From a checkpoint of a small encoder-decoder audio transcriber: log mel input, 26041 training examples.
Rows from block 4 of the text decoder, named by matrix and row number. Rows with one number belong to one attention dimension. Each number is 128 + 24 x the weight over the matrix's rms, rounded and kept within 0 to 255. All counts start at 0. Numbers have three digits each.
# q: attention query, key and value (stacked) (decoder.blocks.4.attn.qkv.weight, 864x320, the q third), inputs 128-191
# k: attention query, key and value (stacked) (decoder.blocks.4.attn.qkv.weight, 864x320, the k third), inputs 128-191
q.179:137122058149142134126119147122135100128083147106120123156101113127097113176133155110139103153137149127128145141141148120114097116115138128109170109149132157114123137139178101118108179099145102
q.180:151078149154125138140169100167134124146086112164101170132100164096140150124113122146146067171126132147097151168124121097142157142106099151126142095096150075126127185175110149120132121139164132
q.181:142128131143143140091122128184150158161126130177137132117133142149150114159111102145121108138151144174148105138144098118084109109123126195121109152114149117151138145111086151162115129133089120
q.182:096112139109132142128106103133091145092132111097162084158129106145086112104127122177113148121120181126168131109186116123158083128121151124146140145086100172170154124164129125121083136125130151
q.183:124113052151116115142144138118143109122133162154144129119084136131150109115095129118151084162136137117130100153092139109159135098061088132132099108161185103114113134116139169131131119136160138
q.184:137150139112150138163131156128158166130124156137116123135131152158131157111134131099087156147075146142160164112068138069141196134131113102118071088140135140101100150115183115104154052111147138
q.185:165134109140160132123169155153169117171113141143120134082135160122134131119105125150116110151139113144118113146067115092146196055111079141146105071121157111096096137135139102132139106167170152
q.186:130141160088102135142103126120110160147132159160117135107152115136109152128150123148115132125072118145110127148105106136099146110156144131104114145101134125129192120137128096113162085090114119
q.187:121149188117118127138169142175068136167151131158118134137108159144130168124138123121123168094149133120117118125092143118146112136132113132122093150134115103102063157147121166136092127159134149
q.188:114111127138137118129152091105130079131148088143093166084133114104135160131145132107148115081154118122128145114129102157097104142150159112099131126107087119158140151147115108135122167168131130
q.189:103080066131132155123134132118165103083103088099101143166135116082133097148134122150178095180177149152099160123160121141125132100083107171053162112098168158138101084132147148121182134109134114
q.190:127059105152105115128164075139118135088079109112102181125095122089123111161140115150173078146141140139060129177144106146137130096085065131099161138119140097139143119130134143092143151085118152
q.191:146194150156111165145135191108109138119150120132114031144120159106150109095124169098131152118127163178168120121148140093154105150093109132131104152157128118113123092132127152122129118132116162
q.192:133118104145153113143094148146117122130117105132149096131130123135115111176128114109148097100114127117084145152156116111117092144125184153109175118158143121175143129131151149186129137133131138
q.193:120120119163150132116092101121117128121133149115094149155107125104108129130122135141126128121120110073130161118117146137132122112169157091114139125150128169099137133123151135177139096103113152
q.194:137120146118135099155155143093139142088164118148118182121133130066164135121157097115108123147144134159136131139096116151142109145109105129110133090116141105133087140113100144098135135130120070
q.195:105123106154105122134101151118124147163130165103145153111133150129084119144089131092134110124093121117098144105133142083118187138129171083103107133156130169118143133165181144176131144148127177
q.196:128175120121135120162164139117151094126135144162125105127123131115176123132178123157128157139177181133156126122088124172110128180111116147142108112108126112156127113070145152109101099084172122
q.197:158133099167136142156092100117110123108151147108131128124142132143085140127137139121154138124110123108107123135122149132126119165148151139143127100131112161104129115101128125149098115108102156
q.198:092139112128105120115160108138139097115139092117116135125109122120129147167116109112120107131135098156155116119107087112102048132115121135139141162149122094175132116121099120086128167123170099
q.199:109120141115131090131140110176121106113099120136140105163149155137150118152108132142144133111161166120119134167131106153150104087084128116145128129100124105139127082106137156111111139100121153
q.200:147160123156167163145066112101119105122168121100129098156144092133121127126144166136120151140119129077155113121139154160104120180173125125143128100146119127137092127123158124124122106081133153
q.201:134096131110111086115181144173111148148107120150138146111127152114096153136099134127099101119115156140119121162154121131110159085110136112140116152146108122103156134142121129120095157166117131
q.202:144165148112118143138078139136154125145112169142159138139140112147090128132140172150171135133164110159144143108143155111140133137151178173161109128119115136133137118111150105151092133101113123
q.203:070144133135137107138134157137133129130084131153166131130137122161133111133126135119148152147154115126111127125120148143135107089092134128114102126131103132128129117125122123112106112103146106
q.204:153159116128127147132117169107162114153146140152153115115122108144107121116111128114154137126124098135152096118181158131132129161145151108142127123152106123145141135153152117109121150131139156
q.205:130124138108119129118118083150110133136097127122115100183145140145131086122157140152119142112127137116138136143157134127125101134163133149151135146151143116134139126107118099152111137124132096
q.206:116101130120120153086135133105167132139093131152150112113116129137106111139090125089157130145135091113132165149148126068121119114107169123113121162143151144154165163159145114110124087123158129
q.207:136121152148163123107158063105125118120175099128135103103147099120161137150143180156121150105113168132154100169109094157186088120107089146133117105128129094100100152114111147125124111106121112
q.208:110136110099126156098136182160139148124094092152122144085113115140129125094086083150143128172142117142106126084166120086125150073119119128158125170121120119131154132154101104093150112128161079
q.209:134140124152164135138112167136101127141172147131143143127169078089157120115126123128146165137127154122125111109108134118121169179138109115134107076154124142124094153122122152096155104129132116
q.210:129121116129113125142085142116133134129170159102138114127144131130133123124140170124108128107083108125123114125131144120161147138147142089102120109122143130105106136142150127136113165160121173
q.211:131126128098127137119132138119131119139155115121132115106123098116101122120148128147135116158130180148155120141164145133108159154146115157175107107139155128136110148132126129055138131133174068
q.212:142103104136144151134099149127133114145115143119131129117128105160078141109121113114142099143125113132116129119158150112114170133144155136132102129109120189133158120167125128120139138148148143
q.213:115118108163092103164162119144093108145119148153130158125147178102150119126102105144119105131117155155126120147109128142097158129101092137103097105116145135139114135104156120109108153154168138
q.214:168158110176115116173066168098101123116162137144135122140157122127135106132161126136137145116124134125112125109115156120128107180135139111111166086172114162127132123094161118144121116119100120
q.215:102127178078076127132209103129138140141162113121127133117143123090190132095117106115089143134142133113162085149126103131121128153100103106134103128123144111145128168107080146142125105103127118
q.216:151134100139153141139044130096117113125153115134116119126147128124123114095139116154165139106115109107096138135135153134134079161166128122121145119102116151160124142129143144132136114150094129
q.217:111174119153130117097091095103143111123172128104150111123130116126110130123155164137161109120098125139112138142120156130160108163133113117114144089155144144109101151140135167090139129127123117
q.218:122107161075092115108175147120128126121119133150146150115115125102175133145136115144127109104127140152159142166132120124136116131115141135132128145112138073121135135105129162097108134151136097
q.219:145120125108140108129122158160182090131070122125102140119109122141123126123124136124127086122182120168133104142149094126173152130105124160132143161086142144130132103160095141119120174146135125
q.220:104128133079112112111191112147148129101078112152119131097095148122149142140104112115146118136143148173125130142112075116144127065105104153140137183119116089117102110114096140087112130164124103
q.221:105134126131139117128143127129132145115118135123169124178158114111120102144136162087159144080168142126162184120129166158102139150109148141118097108175124112113096129120157079114134134089104094
q.222:130078127131119089151135167154074144104137102137150135182147153111137113140154079095121121111124117107128171114147135151106104153132152124112131092141131095141115110126130097148134185092106106
q.223:135099154150136125120151116153092140144096140148142151112141112151149121121087106155122165103119125141122107121124101095129167116110155123135096132107129142101138136149084130186140095150129128
q.224:101112133105091102134155125130124134105087133143121149125100148137140141119113104120135065115113121165123111146148090100117135119107141151111167176119157119159157125151097141093114166165146122
q.225:131125124153133074172147092149102130115087134128151169142142136151132108117152104150168094109174154135123153174132124147116133129116115139106107108106118152094116102116098120148117156129080104
q.226:118079158102106145128143115108141146122150150137143159112112136104117118098114131102090131135120110113136114147151116107162158103112121121084121143078169113094107149132136098147102149119093141
q.227:122109141160139144117109147116129119131133135141156164163134103123111121166152125105139111111117087137135175118132185148093106156158138119135144098167107130135130114128153123121114155112105088
q.228:135146131126122132153099133116127147127157123117117131163137125131080144131129125079159122124134133133121142151125142096163113137115162111090179115151108144125151147145127139149133138108105162
q.229:152122136140153165121078108107131132129143138109116119144138095127105153121136140127140143119137123107160123090128174153124140170192150104161122100126118161129116160126140101133136127108115104
q.230:118168118120127156093066168103125145136171118119145109159116115137078106116124117139123153143131077088152145103138145099125092151130173119120146130151115130134174140137164109153140101120114103
q.231:124146168069152145149148153149176112124089116136128135135147087112132131119130124140125150173195136139171146110115146163088164103103114151145064121107127090115118124128118110109125095105181068
q.232:163106106148129122127085132113121105152104114122160138136112125132094097167132142141167085106095124150068132150153146133115092138162164150104156125145124143133157105133145155145108154150136145
q.233:115115159089101126129169162114131147110143111172141147114141123106146139091118097079082130127127111118145128173132135155133136123070106109117117119092132119134101172123106112126133133108120113
q.234:130086148136129132122120114106097127126165101163098156117089140068151148108114122134144112126098129106134110113138140144102152142155130108111128101123132149134157137118132163138148097119114143
q.235:139142158136150128132107141113135132168155156099116130154153123144149097073126158133134170082116098136135130108134128106153161141103136101134118100168119180114124111135143132142155130131110169
q.236:131141129158142145123106087099123146117153142100120138127157139122121138121122139139101142112094129096110120130122129132150123114132084125125150112126120135076101153100147117148153080146102139
q.237:136132129121134162101134101122130129117136116107103112129127147127121112160116136132118134113100113067137144122118131156097091136177141097109180123136133130122115166109168114133138097114132136
q.238:141090099129127102115113137123128131131115160114158125136132127141067142174124133075127072126130101136128171149138151106106119132150175139094148122145122157157152145152162141158108161141112129
q.239:088155139126109111107140137136145122133145118121155104101119146133180125139096148173093164156124132107124113085081100123127146109130125118118121134133124128120153100130142152126155092134178145
q.240:102120121096134110097135126130149130154112107141135148108165104122108114149104168127089159103136113119129143099128157183095138117154107117200102110122137148123080146104139123150111119111149101
q.241:145139121100094086156142139129071124137144125133090129073109119113144161099136145086095117125131141158219069152119163132120142141127136086136078120166118110082135138086124156169094109053104160
q.242:126083166128095147105133140131151125098149152133120109131113133112126123126122149121139144133117157122150152101141175114094131136127178138111114125112120104110103122149132141115126165101141139
q.243:148109143089117127169146130169123135173144160121138160162150139089102162098119172138095149122169131170152104178176143150140138115149113079206110101102156135112113135141156104100124118101165122
q.244:115135109121145087118142149137118095096115128168084133102143111111177132168100083081080149124075171134123158098124127069168116115131152141105109118137104121143125148089129136078119161146140111
q.245:160093084131079165122094121094113132109115185151116153147121115110112103127142147147120130137098135162130150153155148138103142133145155128148121150154124146200201114150166129151122067088147149
q.246:130161140167146154091154107135121162129142161095155099105139128143133111117127128158151153096154149051114139182128119101106122182144138137111164159150134082140155117108122129131117170157140130
q.247:160084124174093162130162146147121085082098127128152145143118144078125139124180143119154087174128157138117136140106138141077159127121156137075139130113098064150168105154128094183117115117144126
q.248:110094109132151127090138106132132170142137099146120175124150117146092137070149092183149085139135151159088154101131100143128097143114089142116142116114175136089139131154115146103169129175164128
q.249:132116122144099104148107109154152150152151115099135145132142164149099137062127110138141131079134098148094123125142121168144109141161134117157150108119157193097128124158171120116129124190084125
q.250:115148131147091094100163161154106139133139139109111141127141120084102133134135118090089123101071178132120176122114147109110115144131161157091102104142097103121115107121098129108149166134140095
q.251:092151105124145132072155120145149156124179162094093117090139119136145137109144079137133119133123153113119109118085135102104118139099093157114118152101182134142123116089112143085155122147143153
q.252:143159181132145142172126129104141106075137143107119111139079143147148154197118150136163134143109128110139118105141089099115122140109173131086109142155163115128106090147155168120113144097122137
q.253:119121172108142124172135078145139128071147170120104108200144136161108138129110143139162142137143152100104111154150094083205109119104096146121122134140145112140101139186141119078106140141173106
q.254:161144161143127107138145150164159131112102097121101103154155144101113111131157137115130098135138151133129126111137138114134161160091137147126161102149093116167155132162078168151098144121137122
q.255:148127175155094082149104098140131157137163136121139165144137142140121129146103181157121132098133105138140175133189142141141113174161170066080138085149162161099155120151162139122102142129097122
q.256:105134090107104128144081170074139115131132155128089099114116128146122098158141094134135143106081058136078116065117134161131113142162172118133136128154134156154117088121146106092109127167136127
q.257:122146112126103156134104086132145109094153152115139120120104099181111122137104153148132181144115098074138145124131108107144088097148137120091137120131174159140105114126146090132112145113151115
q.258:154169132159127114160136149137116086122117129142125107077085159146106146176119175088144146109087119135124144111150093121113151140134182126114090126128140129113126112110144165120092129120131128
q.259:136156165142131121141150145125118118068100134135111116121129134136101125167128150127144125151130135089115132098145110110140132131147142122092137128113127100109091130121094143131104166124129115
q.260:119169101150128125093179139145138151124138118112157148138120144072126102092117081161121168157154193076090092134113112078148132139110099117126157122118166087117092126107133120182129124110132119
q.261:115116145143124147119153123147149121059121121105128107138075166129123128148134119134163135137107132122093135108110101095108114118112121152079123138099136096080100117144151168125116158137118150
q.262:146152124093130109160136139156116106150128144145100126117133126130119147151122122091132148088160126115162105184125128134133144128126163119192100127102096129118127157099097141104124152102112129
q.263:134160091136168182114147143098140161127098098102133154101141142123147098135134107174143138176155137064112134154131135153111149159098097116156167142146142080166144119105087123166141104142156121
q.264:173107182124112172212089154116119108109151160125146145202109106171110158157146155147108108162101145150172097180166162115173103107119134110127111149175122122128145144151151152143094116086154175
q.265:126177136153164126109170145150122129088091129104127121132135130107101135129107146070120161140125135096105142129082098089140132099142104129139151102104131066112072123109105099113131149162158101
q.266:132074153108107129131076089177187167124140122159137101212165141129074099091152110156140128121159100126105165116147156107142123108136142124137214112113124185157153135171122095118156110130121122
q.267:114104157148157124119134113089101147105172135119116125150099095144190161119124099127116110154122207154162137161125154084158087157071146138067107134161136097119152126122124164168118130076132142
q.268:126076127113105140121133154151104155127118097190125120125124142075133106090124141106144149126127168113124136145156142138145159170109130093163132111140078092142114173133099128187095098139125120
q.269:124112187097129142147131176129156098137114113155151131158148109116128137180131136072116165139121138131149119107119151054155120110102149126131119110165116120146112159118132116174111140081149137
q.270:162119133110136166155123124135158136114117143163098129175181112137172129121142076140105099164160169161136078145131159093153128097095113139117154168134135149183169158121110154115164120101137164
q.271:140141075142092149076166130163109150087127183143148146098113114097080094105139122150141164137119114066104162135105156117090110137136083154113149146128150133146134130089146075127127115129101113
q.272:127148125136098093131170165160095152137142141141159136066088125116119129114102146108132166111129114116136133099117148073115148155153127103150128098126171129116093121057153122129121135117108131
q.273:143142121160159129126146102119133127133146128137211146132116136114164120111102136145123153143214132115100095154114147082140124123124116118172141117144160128137156096112156111142141114123121128
q.274:101125183154175088103164088133140181109133117114146115167151142091107130133118118128170117125169154110094179072107127082166124134121115128134152108124114114128097127151121136097120167173134116
q.275:138116144134144167153147163112100088100115141115150127135079130088176117148148153111133109170120153134151088129123115082100174132114116157127110148149126054108132135156128118148122117102158136
q.276:147071139123140146132105115119140127115103121165106152207159131109124109109161141154137118140124176170108152117140135148166139105132123108122167123100120125152152124179168084119141074167152111
k.179:137119158102157094100115125131124148080072101135132143107118145142101130117121104146152159135101123108140139136149152165126150125128190165143101141094114107125098161127098147110092164153144122
k.180:140136111087124125151123157111157130108087121147098152115138130135167147129154120134082145153120163162168088149133143152097126071159080085112090100148091097113171142102135072111126101133096177
k.181:129139142093124100148146105158118179190138178128120150136156112118166125121138146118100150181147132112163171101163074101114110090163129139110147081101132114146147123117166092135172086115094143
k.182:108110146106116069106151124114106121124131131137092100112121105067115152117110147086111155166141147139177106149147134114135090132137164146139140147162141108071126139120177123123130170123123093
k.183:113133132141146135108105153178135157094123101129196148180142122180145069104111115146105087113127150088139143158137150140115151164159134120135132122142092101138114109087089142151126143168113172
k.184:155149101158081108118144132141149152130118122152154131158136176144157130120081152128120134132117137134113110209100122106126137175080104094143126138109130133144149129112094086134130123165109171
k.185:102132117125103166145137091181175124136138118177167137134139129163128094135122139144141120178133100081165137153137115093139142110154092136128127115111099104119115083088096076116130133098118153
k.186:162155116136135133083131129160102120099148147113107133156138140097113150159116144144115103130139120151076129119095129104150096117112084113119160138137151167149135107144147104129150106113146142
k.187:118157096112121163136104117136153131152147105136120112136125100148173128117133103107101117123137109156148122116113141151115114140145092124116119117145109132135152123139096110120164137115120123
k.188:141176101097140156174137147098127100110121112111072123137122111091077189141147090113151151127126126129112132086128119125139151077119138152134105131177124133102113143147144156074128119107134144
k.189:168113161144155144126124133148128102118135133107151125121090184157106091129117155212177125128103174131131114143183188183128137109132128103194110148101071110083097148138152118127092133169140207
k.190:142093151096136103087088146105138135098091090157125133117112106181132128089117084151086117085119143150121135143156138172106130131166079106102136120148096162115149140124149108120157150162115173
k.191:128123088147135136154151164135122133134131151117119135154090112120154077134125128155125071153127158152106103142152171124126095119110111122122136163110176086113174109122130112181111137179142144
k.192:111170146159133130093152098105126138083126103131117165143120113062137133122097109148145099144144159113078151141158142137105100142108116132142116146118155142124137136133139150110102168129109108
k.193:145177118158131166112144167126150113128133142099125115122126112124131137142134084138120123133120102110099130102141167093146117159103120133144112125098133155168139130155180135072172125117134138
k.194:100101110167150126127137119114054115155130143128127171130131124103124146139106166155133138167134135138101145086143107134100151095138108116133101131146173160103120119113167115162143123140094171
k.195:103134122091121168186146169125143105065144135122137099140145079133133125154159127131162100116098101172146089156142178119167088115129132179138130168118119120104112105176141140078117126084146056
k.196:134104096122160098111093144108099135167126121137167176114133123113122117091131131111122136132133118173148161095140098120095100074099130109129089139161110126120143146158115119151118131190127132
k.197:102151128112139142123141155127145136142107129135127117120146142112162134136135099142147146153116111105102113149128166097135139138144098125132140147096130085139108115117149139087141124119156141
k.198:164080089121140116113135099144091138130172109132161115173118121085138095155093135094096107119157197123116136094166088117113110115115105107135078104181162117123117138124145068155155131140108135
k.199:142106113153144081135115104118115138172119135153133108159104118124146118114144111122159122111125156095102131134156099139122159135089111142113119126150107149146141129117129097138138134136093132
k.200:110128119132122163141165161126132117115120128124141129100111146097135132124129112131126134128122110173134151104119128116098104135145137135092117132107117095160138114150126122108146134143161131
k.201:114138110121121104130123098126129117121157149133134112160140128156123113143157145109152114071097126124124137166135099161154177149152153159121135120107105161121108093131123139120143124092114081
k.202:151112132134155127152126143152151122071101163096085158090110142147136135121125132119133157101100134147138145144139109111101110147143178140131116109125133074137134114137116139125103144154164103
k.203:166088115103119093132123149123107186120117101154144132140113133139166138126078132111090146089137157149156119135151109123142150165148137108131099135141139120148156132147135106140132084139111130
k.204:130122156103137138167126153124149130051090108141109122076103134155135159128162138090117129114103128171124136117112135149092114137156123148110121109133140068122126115124114159114130137135152102
k.205:173117126159132125091112089153109133149159160147107154147129143102125113154120096161111126136164134102126125124158109101079096118088155107121097106114135163141139180109088123135113122163124146
k.206:142126120154109129124087116098145088132135135127112124113103125130116119152149113080111111111145158110130133154139135121121123103152132129131093125136131149109158099136126154143097119116102112
k.207:088151124178151138104119114129175105132124097056121138117101144102086140138121145147149165151101127122119131146137114199090137118163151097097130149114097129179099102149123110154166160126084153
k.208:195108179080099106146131115120130191079108105184100095154169137161148123133107161098100141092119149168161113140112129110128141139131172103102153098154143112143157155116144118130120105124109126
k.209:125126161112110136163168149095132159091087130168123139103147127115123143133117120098122132133093112191142107133098162136134098149130146131103152167151125111139155099130143161135174147133117135
k.210:093123120115127185157137192144142082096163117092149093102127098146085126139151131148154122110126123127120142134091155164126147147130091162143137119088117138112075082181109105110131117106168088
k.211:130140098144091117141130119116110117122127116121115141120145165105083115157138176065121163100137139185109146103108103161108118148134163142099141132161120124110154086083126148166139134131124163
k.212:086141134123104143165142127121129139093127112166125125102111144135146128126178134102158130102116093169135159145108129151111159124180119165116116147146103093082112103137145125139129091145156102
k.213:078094097097115103130118140116092121177146114147150132148143098139097140142165105119103086123147112131140114117112134134165108101125090147151141162151121143089103143135099126120130100127109096
k.214:118161170104137153106179138121121139088105109142107160119144138107163146136112091149149123160125129161135119096116177090113129122107118161133139131110145095127119135135137167075153147095168156
k.215:092108067159149111114098116121099133186138134112180184101100120161082139102110158148098122102154119097134171107122086163139121096147114111117117100165106147086092150118130106132143130144126122
k.216:130163156130144165122172132136113115120122179105100131116129137091123139105154103146131102168113119131111104091105143092075173147122110121141106131116160106128137154148156153132121142131185147
k.217:127171125113108169140130141143146113114128114104101094096144139091113129155100112142156160155092108162132088116107153150111168115141140164132108170086159110149111079151108141138168132084116132
k.218:125140103158132081097071104134100100134146156084129112136120142120085093114138122122123138102153151132117144131151102132125122139121139133156128138135135162113150104107114131163110143138111095
k.219:155103133126170087149097103111106086128152153131102136130096098155099103110158123151158130111098173110114156129121120160124148125129131117140122099163109132085124136103133135164094131137106128
k.220:146121137130124094131062105140122134142156148099127119145137119126112122155114118141125130093121154099138124138152136163150138125131139104135113117138127154134118121101141103139113148125077132
k.221:131103137149120113126114138121085162140130121182092132108120163123152154147123096136123157141120132134130089140108139067131087161135133111145115144120150126168137148133120152140128086143131152
k.222:134110137141137093105160101107068177122155128171103126161162137113193130120130128148114115155151144105081102134127142098123090155086086128135144118129172139124134134122116131104114122117142141
k.223:121167164095121116120139136109182168142126133131108124113161107145168138097121119136131142115095093130161115163089144142170151137135124136155174114117126104161125130102116135085126129101140093
k.224:169127138097138082125076093116119146154143124135135095146146097126144112146119151120139129112130157079108113141135136122162140136123109133150143105132162153098108138089116110141108112103094114
k.225:121139126126154095103126104106093154175131145145107122160142143125161121135134109159166162137131129093122098123113149105164190122096144136187140129128126145152127143093098137163098093144096149
k.226:114131113145132156143098147144111101144131142087145110102092137178089146082166124172110122115130109064101106130111121138119142130149097128139167104117150138113113127128132129151095117139152108
k.227:157115100116100128114146131114075171154110119172141123118139142093158151145095101118115103163163133130127075111151141065150110130124119123140100166108167105123164129139145156086117105134161164
k.228:118122158172163116110138129126128133124125134111102132114110118135140133192142144138145115157128157096101117145133147149116130153139108136132115107112155126115118143129144157127137131111102150
k.229:104144116116098169139152147141147103125120114113107146099111144111135159122117106128120155136129126142136138106103148094115142140151136117130114132107127112148122110124124138112157114140169155
k.230:144121157148129179134174152151135147071095120129098156128102142135139132142124106113120116162124153150138112109139147070105111155141162147110098116125161098128161124157135129134136153140158116
k.231:146106075167106107141107119106097141130108150139137151114110165148112119082109156074090147091142175157152156108128083125085113149158164071113133146167101149120160128113149136175118126189114131
k.232:116176158137139125107175118109134114088114130102093096127125114113158138133169140093169136125073126160115095128160106129114141151112138149122128117117153121134163099115120149121139137084151129
k.233:099137092143136113139104100133110126180136122155172174104112133156110138107121118138117107093157106106087135113133087120112128112163086132134147116136138150076095132085142153131126102150141130
k.234:112191151125095156117138100128127127138150144103136142103153122123121139127134119149143125156110060112121100109109128136161129126114130133093128134079132143137118120133133129105153121097152158
k.235:099143179118129130162162142151126143085107138156130129095111130152143155121142132137108124131121079147156094127103152147139140157145136170135141155117094091144116141143118130127118142112154129
k.236:111149149138126192141150159153178084121146121090132140119142131138128147148129112143157144140108108126138124105101136115113128113149143105093102129091090140186092144155105109095173155105146150
k.237:151135120128108171101120138160122111110136138095139109115114126075108139114124085143085098114145123118089119084151136114103097148110108098131094140097128172170110118140133136082154141108144159
k.238:101142072144138133101150100125122130129116123118118132127110105100111128176136130127162107144113162096076131160171113123112123134166108142148095158096138133103129092127141163120128106113132114
k.239:172104135114140146154108179133116130119117122112148135141142089126092091109124139141110139097139116151143139109154150123142100133095127132127119140163100125137135110176128101135163157149112086
k.240:142131112155100211177071112093152083114125089088103096110141138091102142099130102137125120101102150140144142104108105151083180132131144148134139103119138105156144115123150146119139125119132138
k.241:100107109175091110126148125145178101141140182123161157132171157107114051107066120066121107072104107107110182186116109124098195177080184100088133075101104144141095111156115147135119166130110081
k.242:123114120152143142148106106130156109113139136092151113098145117106111127118134102169125083135135084127111139138148169173168127162132075126139174122113138132129126130135135128112127131131119118
k.243:107090152133130151131133122086151104133153102129156107085140118114154114105107090092124176070101161148166158113084105129108198188118161117115125113092106138189140113142078076087144145108127116
k.244:135135114151115109103126139141082159156106135115123126136134136154144150148096126115116160114126109126116117120122135118103133125153139086124134144102115155114113135137145086162151101131107110
k.245:128149138151172159143124126108153096103128155119156145131138113134129118156107129122162127123122118138120110146120109118105132161122123106117096131161152114119124155126120144127105137123117115
k.246:104145142116173084095121161173120176141160099134169081112124098113158126142124169148131136108154122126157100140156106153125131172166106123153120152134159124123114143112093145129118132148115107
k.247:108105133152139088119121080145118105106131120166172133120129126158125137152137124103146084129141090099113112108137134130157099164163138109167132098141133146100115079111132147141091162095111110
k.248:114127129148147114119132117131110130170111073095123102167092176106135165125135144177138119120150148141073133082121152169147142099116085179186168146137131162152120094182170126109163088108160125
k.249:105142136087149132086167074090144143112146096134156142148123131136130176149125151122133137140140159135168156128099129121165102111144105161131119127127109146127102110171128118077159126144153112
k.250:136155099142128117098108136159118156144133099053146106144125107115107096076096140150111118099113104155072114119157127142149082139149162115163102159098132132126138096136158126134116125142122143
k.251:108132139139164121140094149151124140131119127069131106125135113134102140129129142141138110100145098164125116138123128148163111102105117135126134149159129131130129117163135140133143122149151115
k.252:118075095108145100112136094150076096124124122177145111103131095134133155108143139124137135145162118088147128162117145133160118107153084123157136164110069143087115110093095100105098123143127126
k.253:154073151124131168096123146111140161158162104136083091102090132118187144087149114136121147121129158147102132133129197127113155124116096089148198179120123132135186161140152097143164048159126150
k.254:135127112167132122116110089136107139088133151151128135128069105173111100145145135118169119121096080129137128107120113164150119174168130109110102151144120104125100108099131154143115097139100102
k.255:082150116078122102123154112097151103104158097165183126130142116122148136098127135099130147139111172092157127165111087159147123107157108159145126143111143157188120100101096084086116119127110129
k.256:118147144136128151138138100070101099056117160121105173120157101170088191157177152167177132182147113123135103139139141138145093095163072129129084118107119139086103108121164169106127108112137146
k.257:119093136111137162131132134077122091124122104158141124134146138109149155174152119104106101135156170117140109111115158145095142104163084164159135124136156127138125132099114130130151127113128150
k.258:108106082125130126060139090102078089107095097177175093100105076132128158120095123125123162107124113109158128184073108141135141134187133115133102102103075141114093119105071084107109133121127110
k.259:101131094122151123087106100122091108152139101152117077113108072130105111103165121132121135130131110110128148134100122159127142133167109138145117139098126140104117117067115111131126086095130121
k.260:104124124141137075131141139169106164175130092172143109138142139115121110177103146072109125096094147118113113078152110078109128093144155123183135116125139184116081123102110137104167132121118121
k.261:138089092124133108095137069132155140118126133126133123113119105135122117108127110172154117108127096105106152130137189144139083097113120120177157158143091179104128127127127106094123121159141153
k.262:142164117163112172089132132102146161109141190130129090088097081128155120076107118106114155128139132112168149142102136137105166171141145122088112128098110116116134136110114122140097101128117108
k.263:108171167165155114158088143160086135157089100173142103123097125122110135186148176112148124136154142118095100104146084123119154136191133162147117126171145104128103128063098176170113137118137084
k.264:145096139109138144150166129098127063140137148129122102118144105129169122114150123086148117124138141086087159187157110104115148157134139126121112170127122078121166146104123116134131137153114122
k.265:115140137119113139091091150145102156158118090124110095108099124120109108096163127130105119128095117160127141054092130148074166138186141130159126102148119131125144158082142099172116132120119136
k.266:129129161114151145147135110091118150084169136155119173157134166146184167177150128110093104144097135142157114093127155103151113129134093126131109113132187092140164129133165175116129111104152171
k.267:137103127099112068124165178193157136177131142098123136145169179115137093100085106097108124094129142097045156194170102107123147124081130118105153180153125117135143153136150141145151128170089114
k.268:140130107153113109103137123170120140110113124136111133139103157119126109142097161114118125149102124126082131120143105079129178168137140123127126125120151116104136124100153171099126123083101125
k.269:166117127120109116128098093113117126134103158137088114104143103122151124141142098105137136136116095095111158144148116108136136131184166088111078098108115130091152132105119141164147100114097119
k.270:125134157126176098129115129128103149110131170144106152133139119145142117147136130084130154125142123143139128127134125120122109127125141116078125146170143105116156149084108175187132115154101110
k.271:113122138169180104137099121120139142122133106124155110177144113145129140160110161115140089128127119149123092091163144107142047121140169107176131079170145175167099137128115181109105136119143116
k.272:100147099155144112128107106138141113127103114134157111112177093096103129130114131088137099087118117131153147121149119133116128113155166150166132051137092184147102122135080121100136125135131110
k.273:144147157102123089145123161129095132157151110192161135117168151101152119180125141076098127123091141126173091123140074093114153139145146118130120081167148131151103168113076132151156143132110122
k.274:104166098116120126112111140155140171158134108114088143115122138105119131089167141182115132120105131142133100099134138155128119129139115099153154152132108160148165134138161100135136065134137133
k.275:144077105137099092152126154127133113138155173127104116085117152126116071156156119136147144095093101123091124138148160149092162141098118092132143114115126145096090151080102106173112156149102125
k.276:133109144112138110133152134091097105105142125182106168146137145136147164141141132104145162161119155118127100121133137091155113117103092138113138148121163115129150133125162125131135106105110131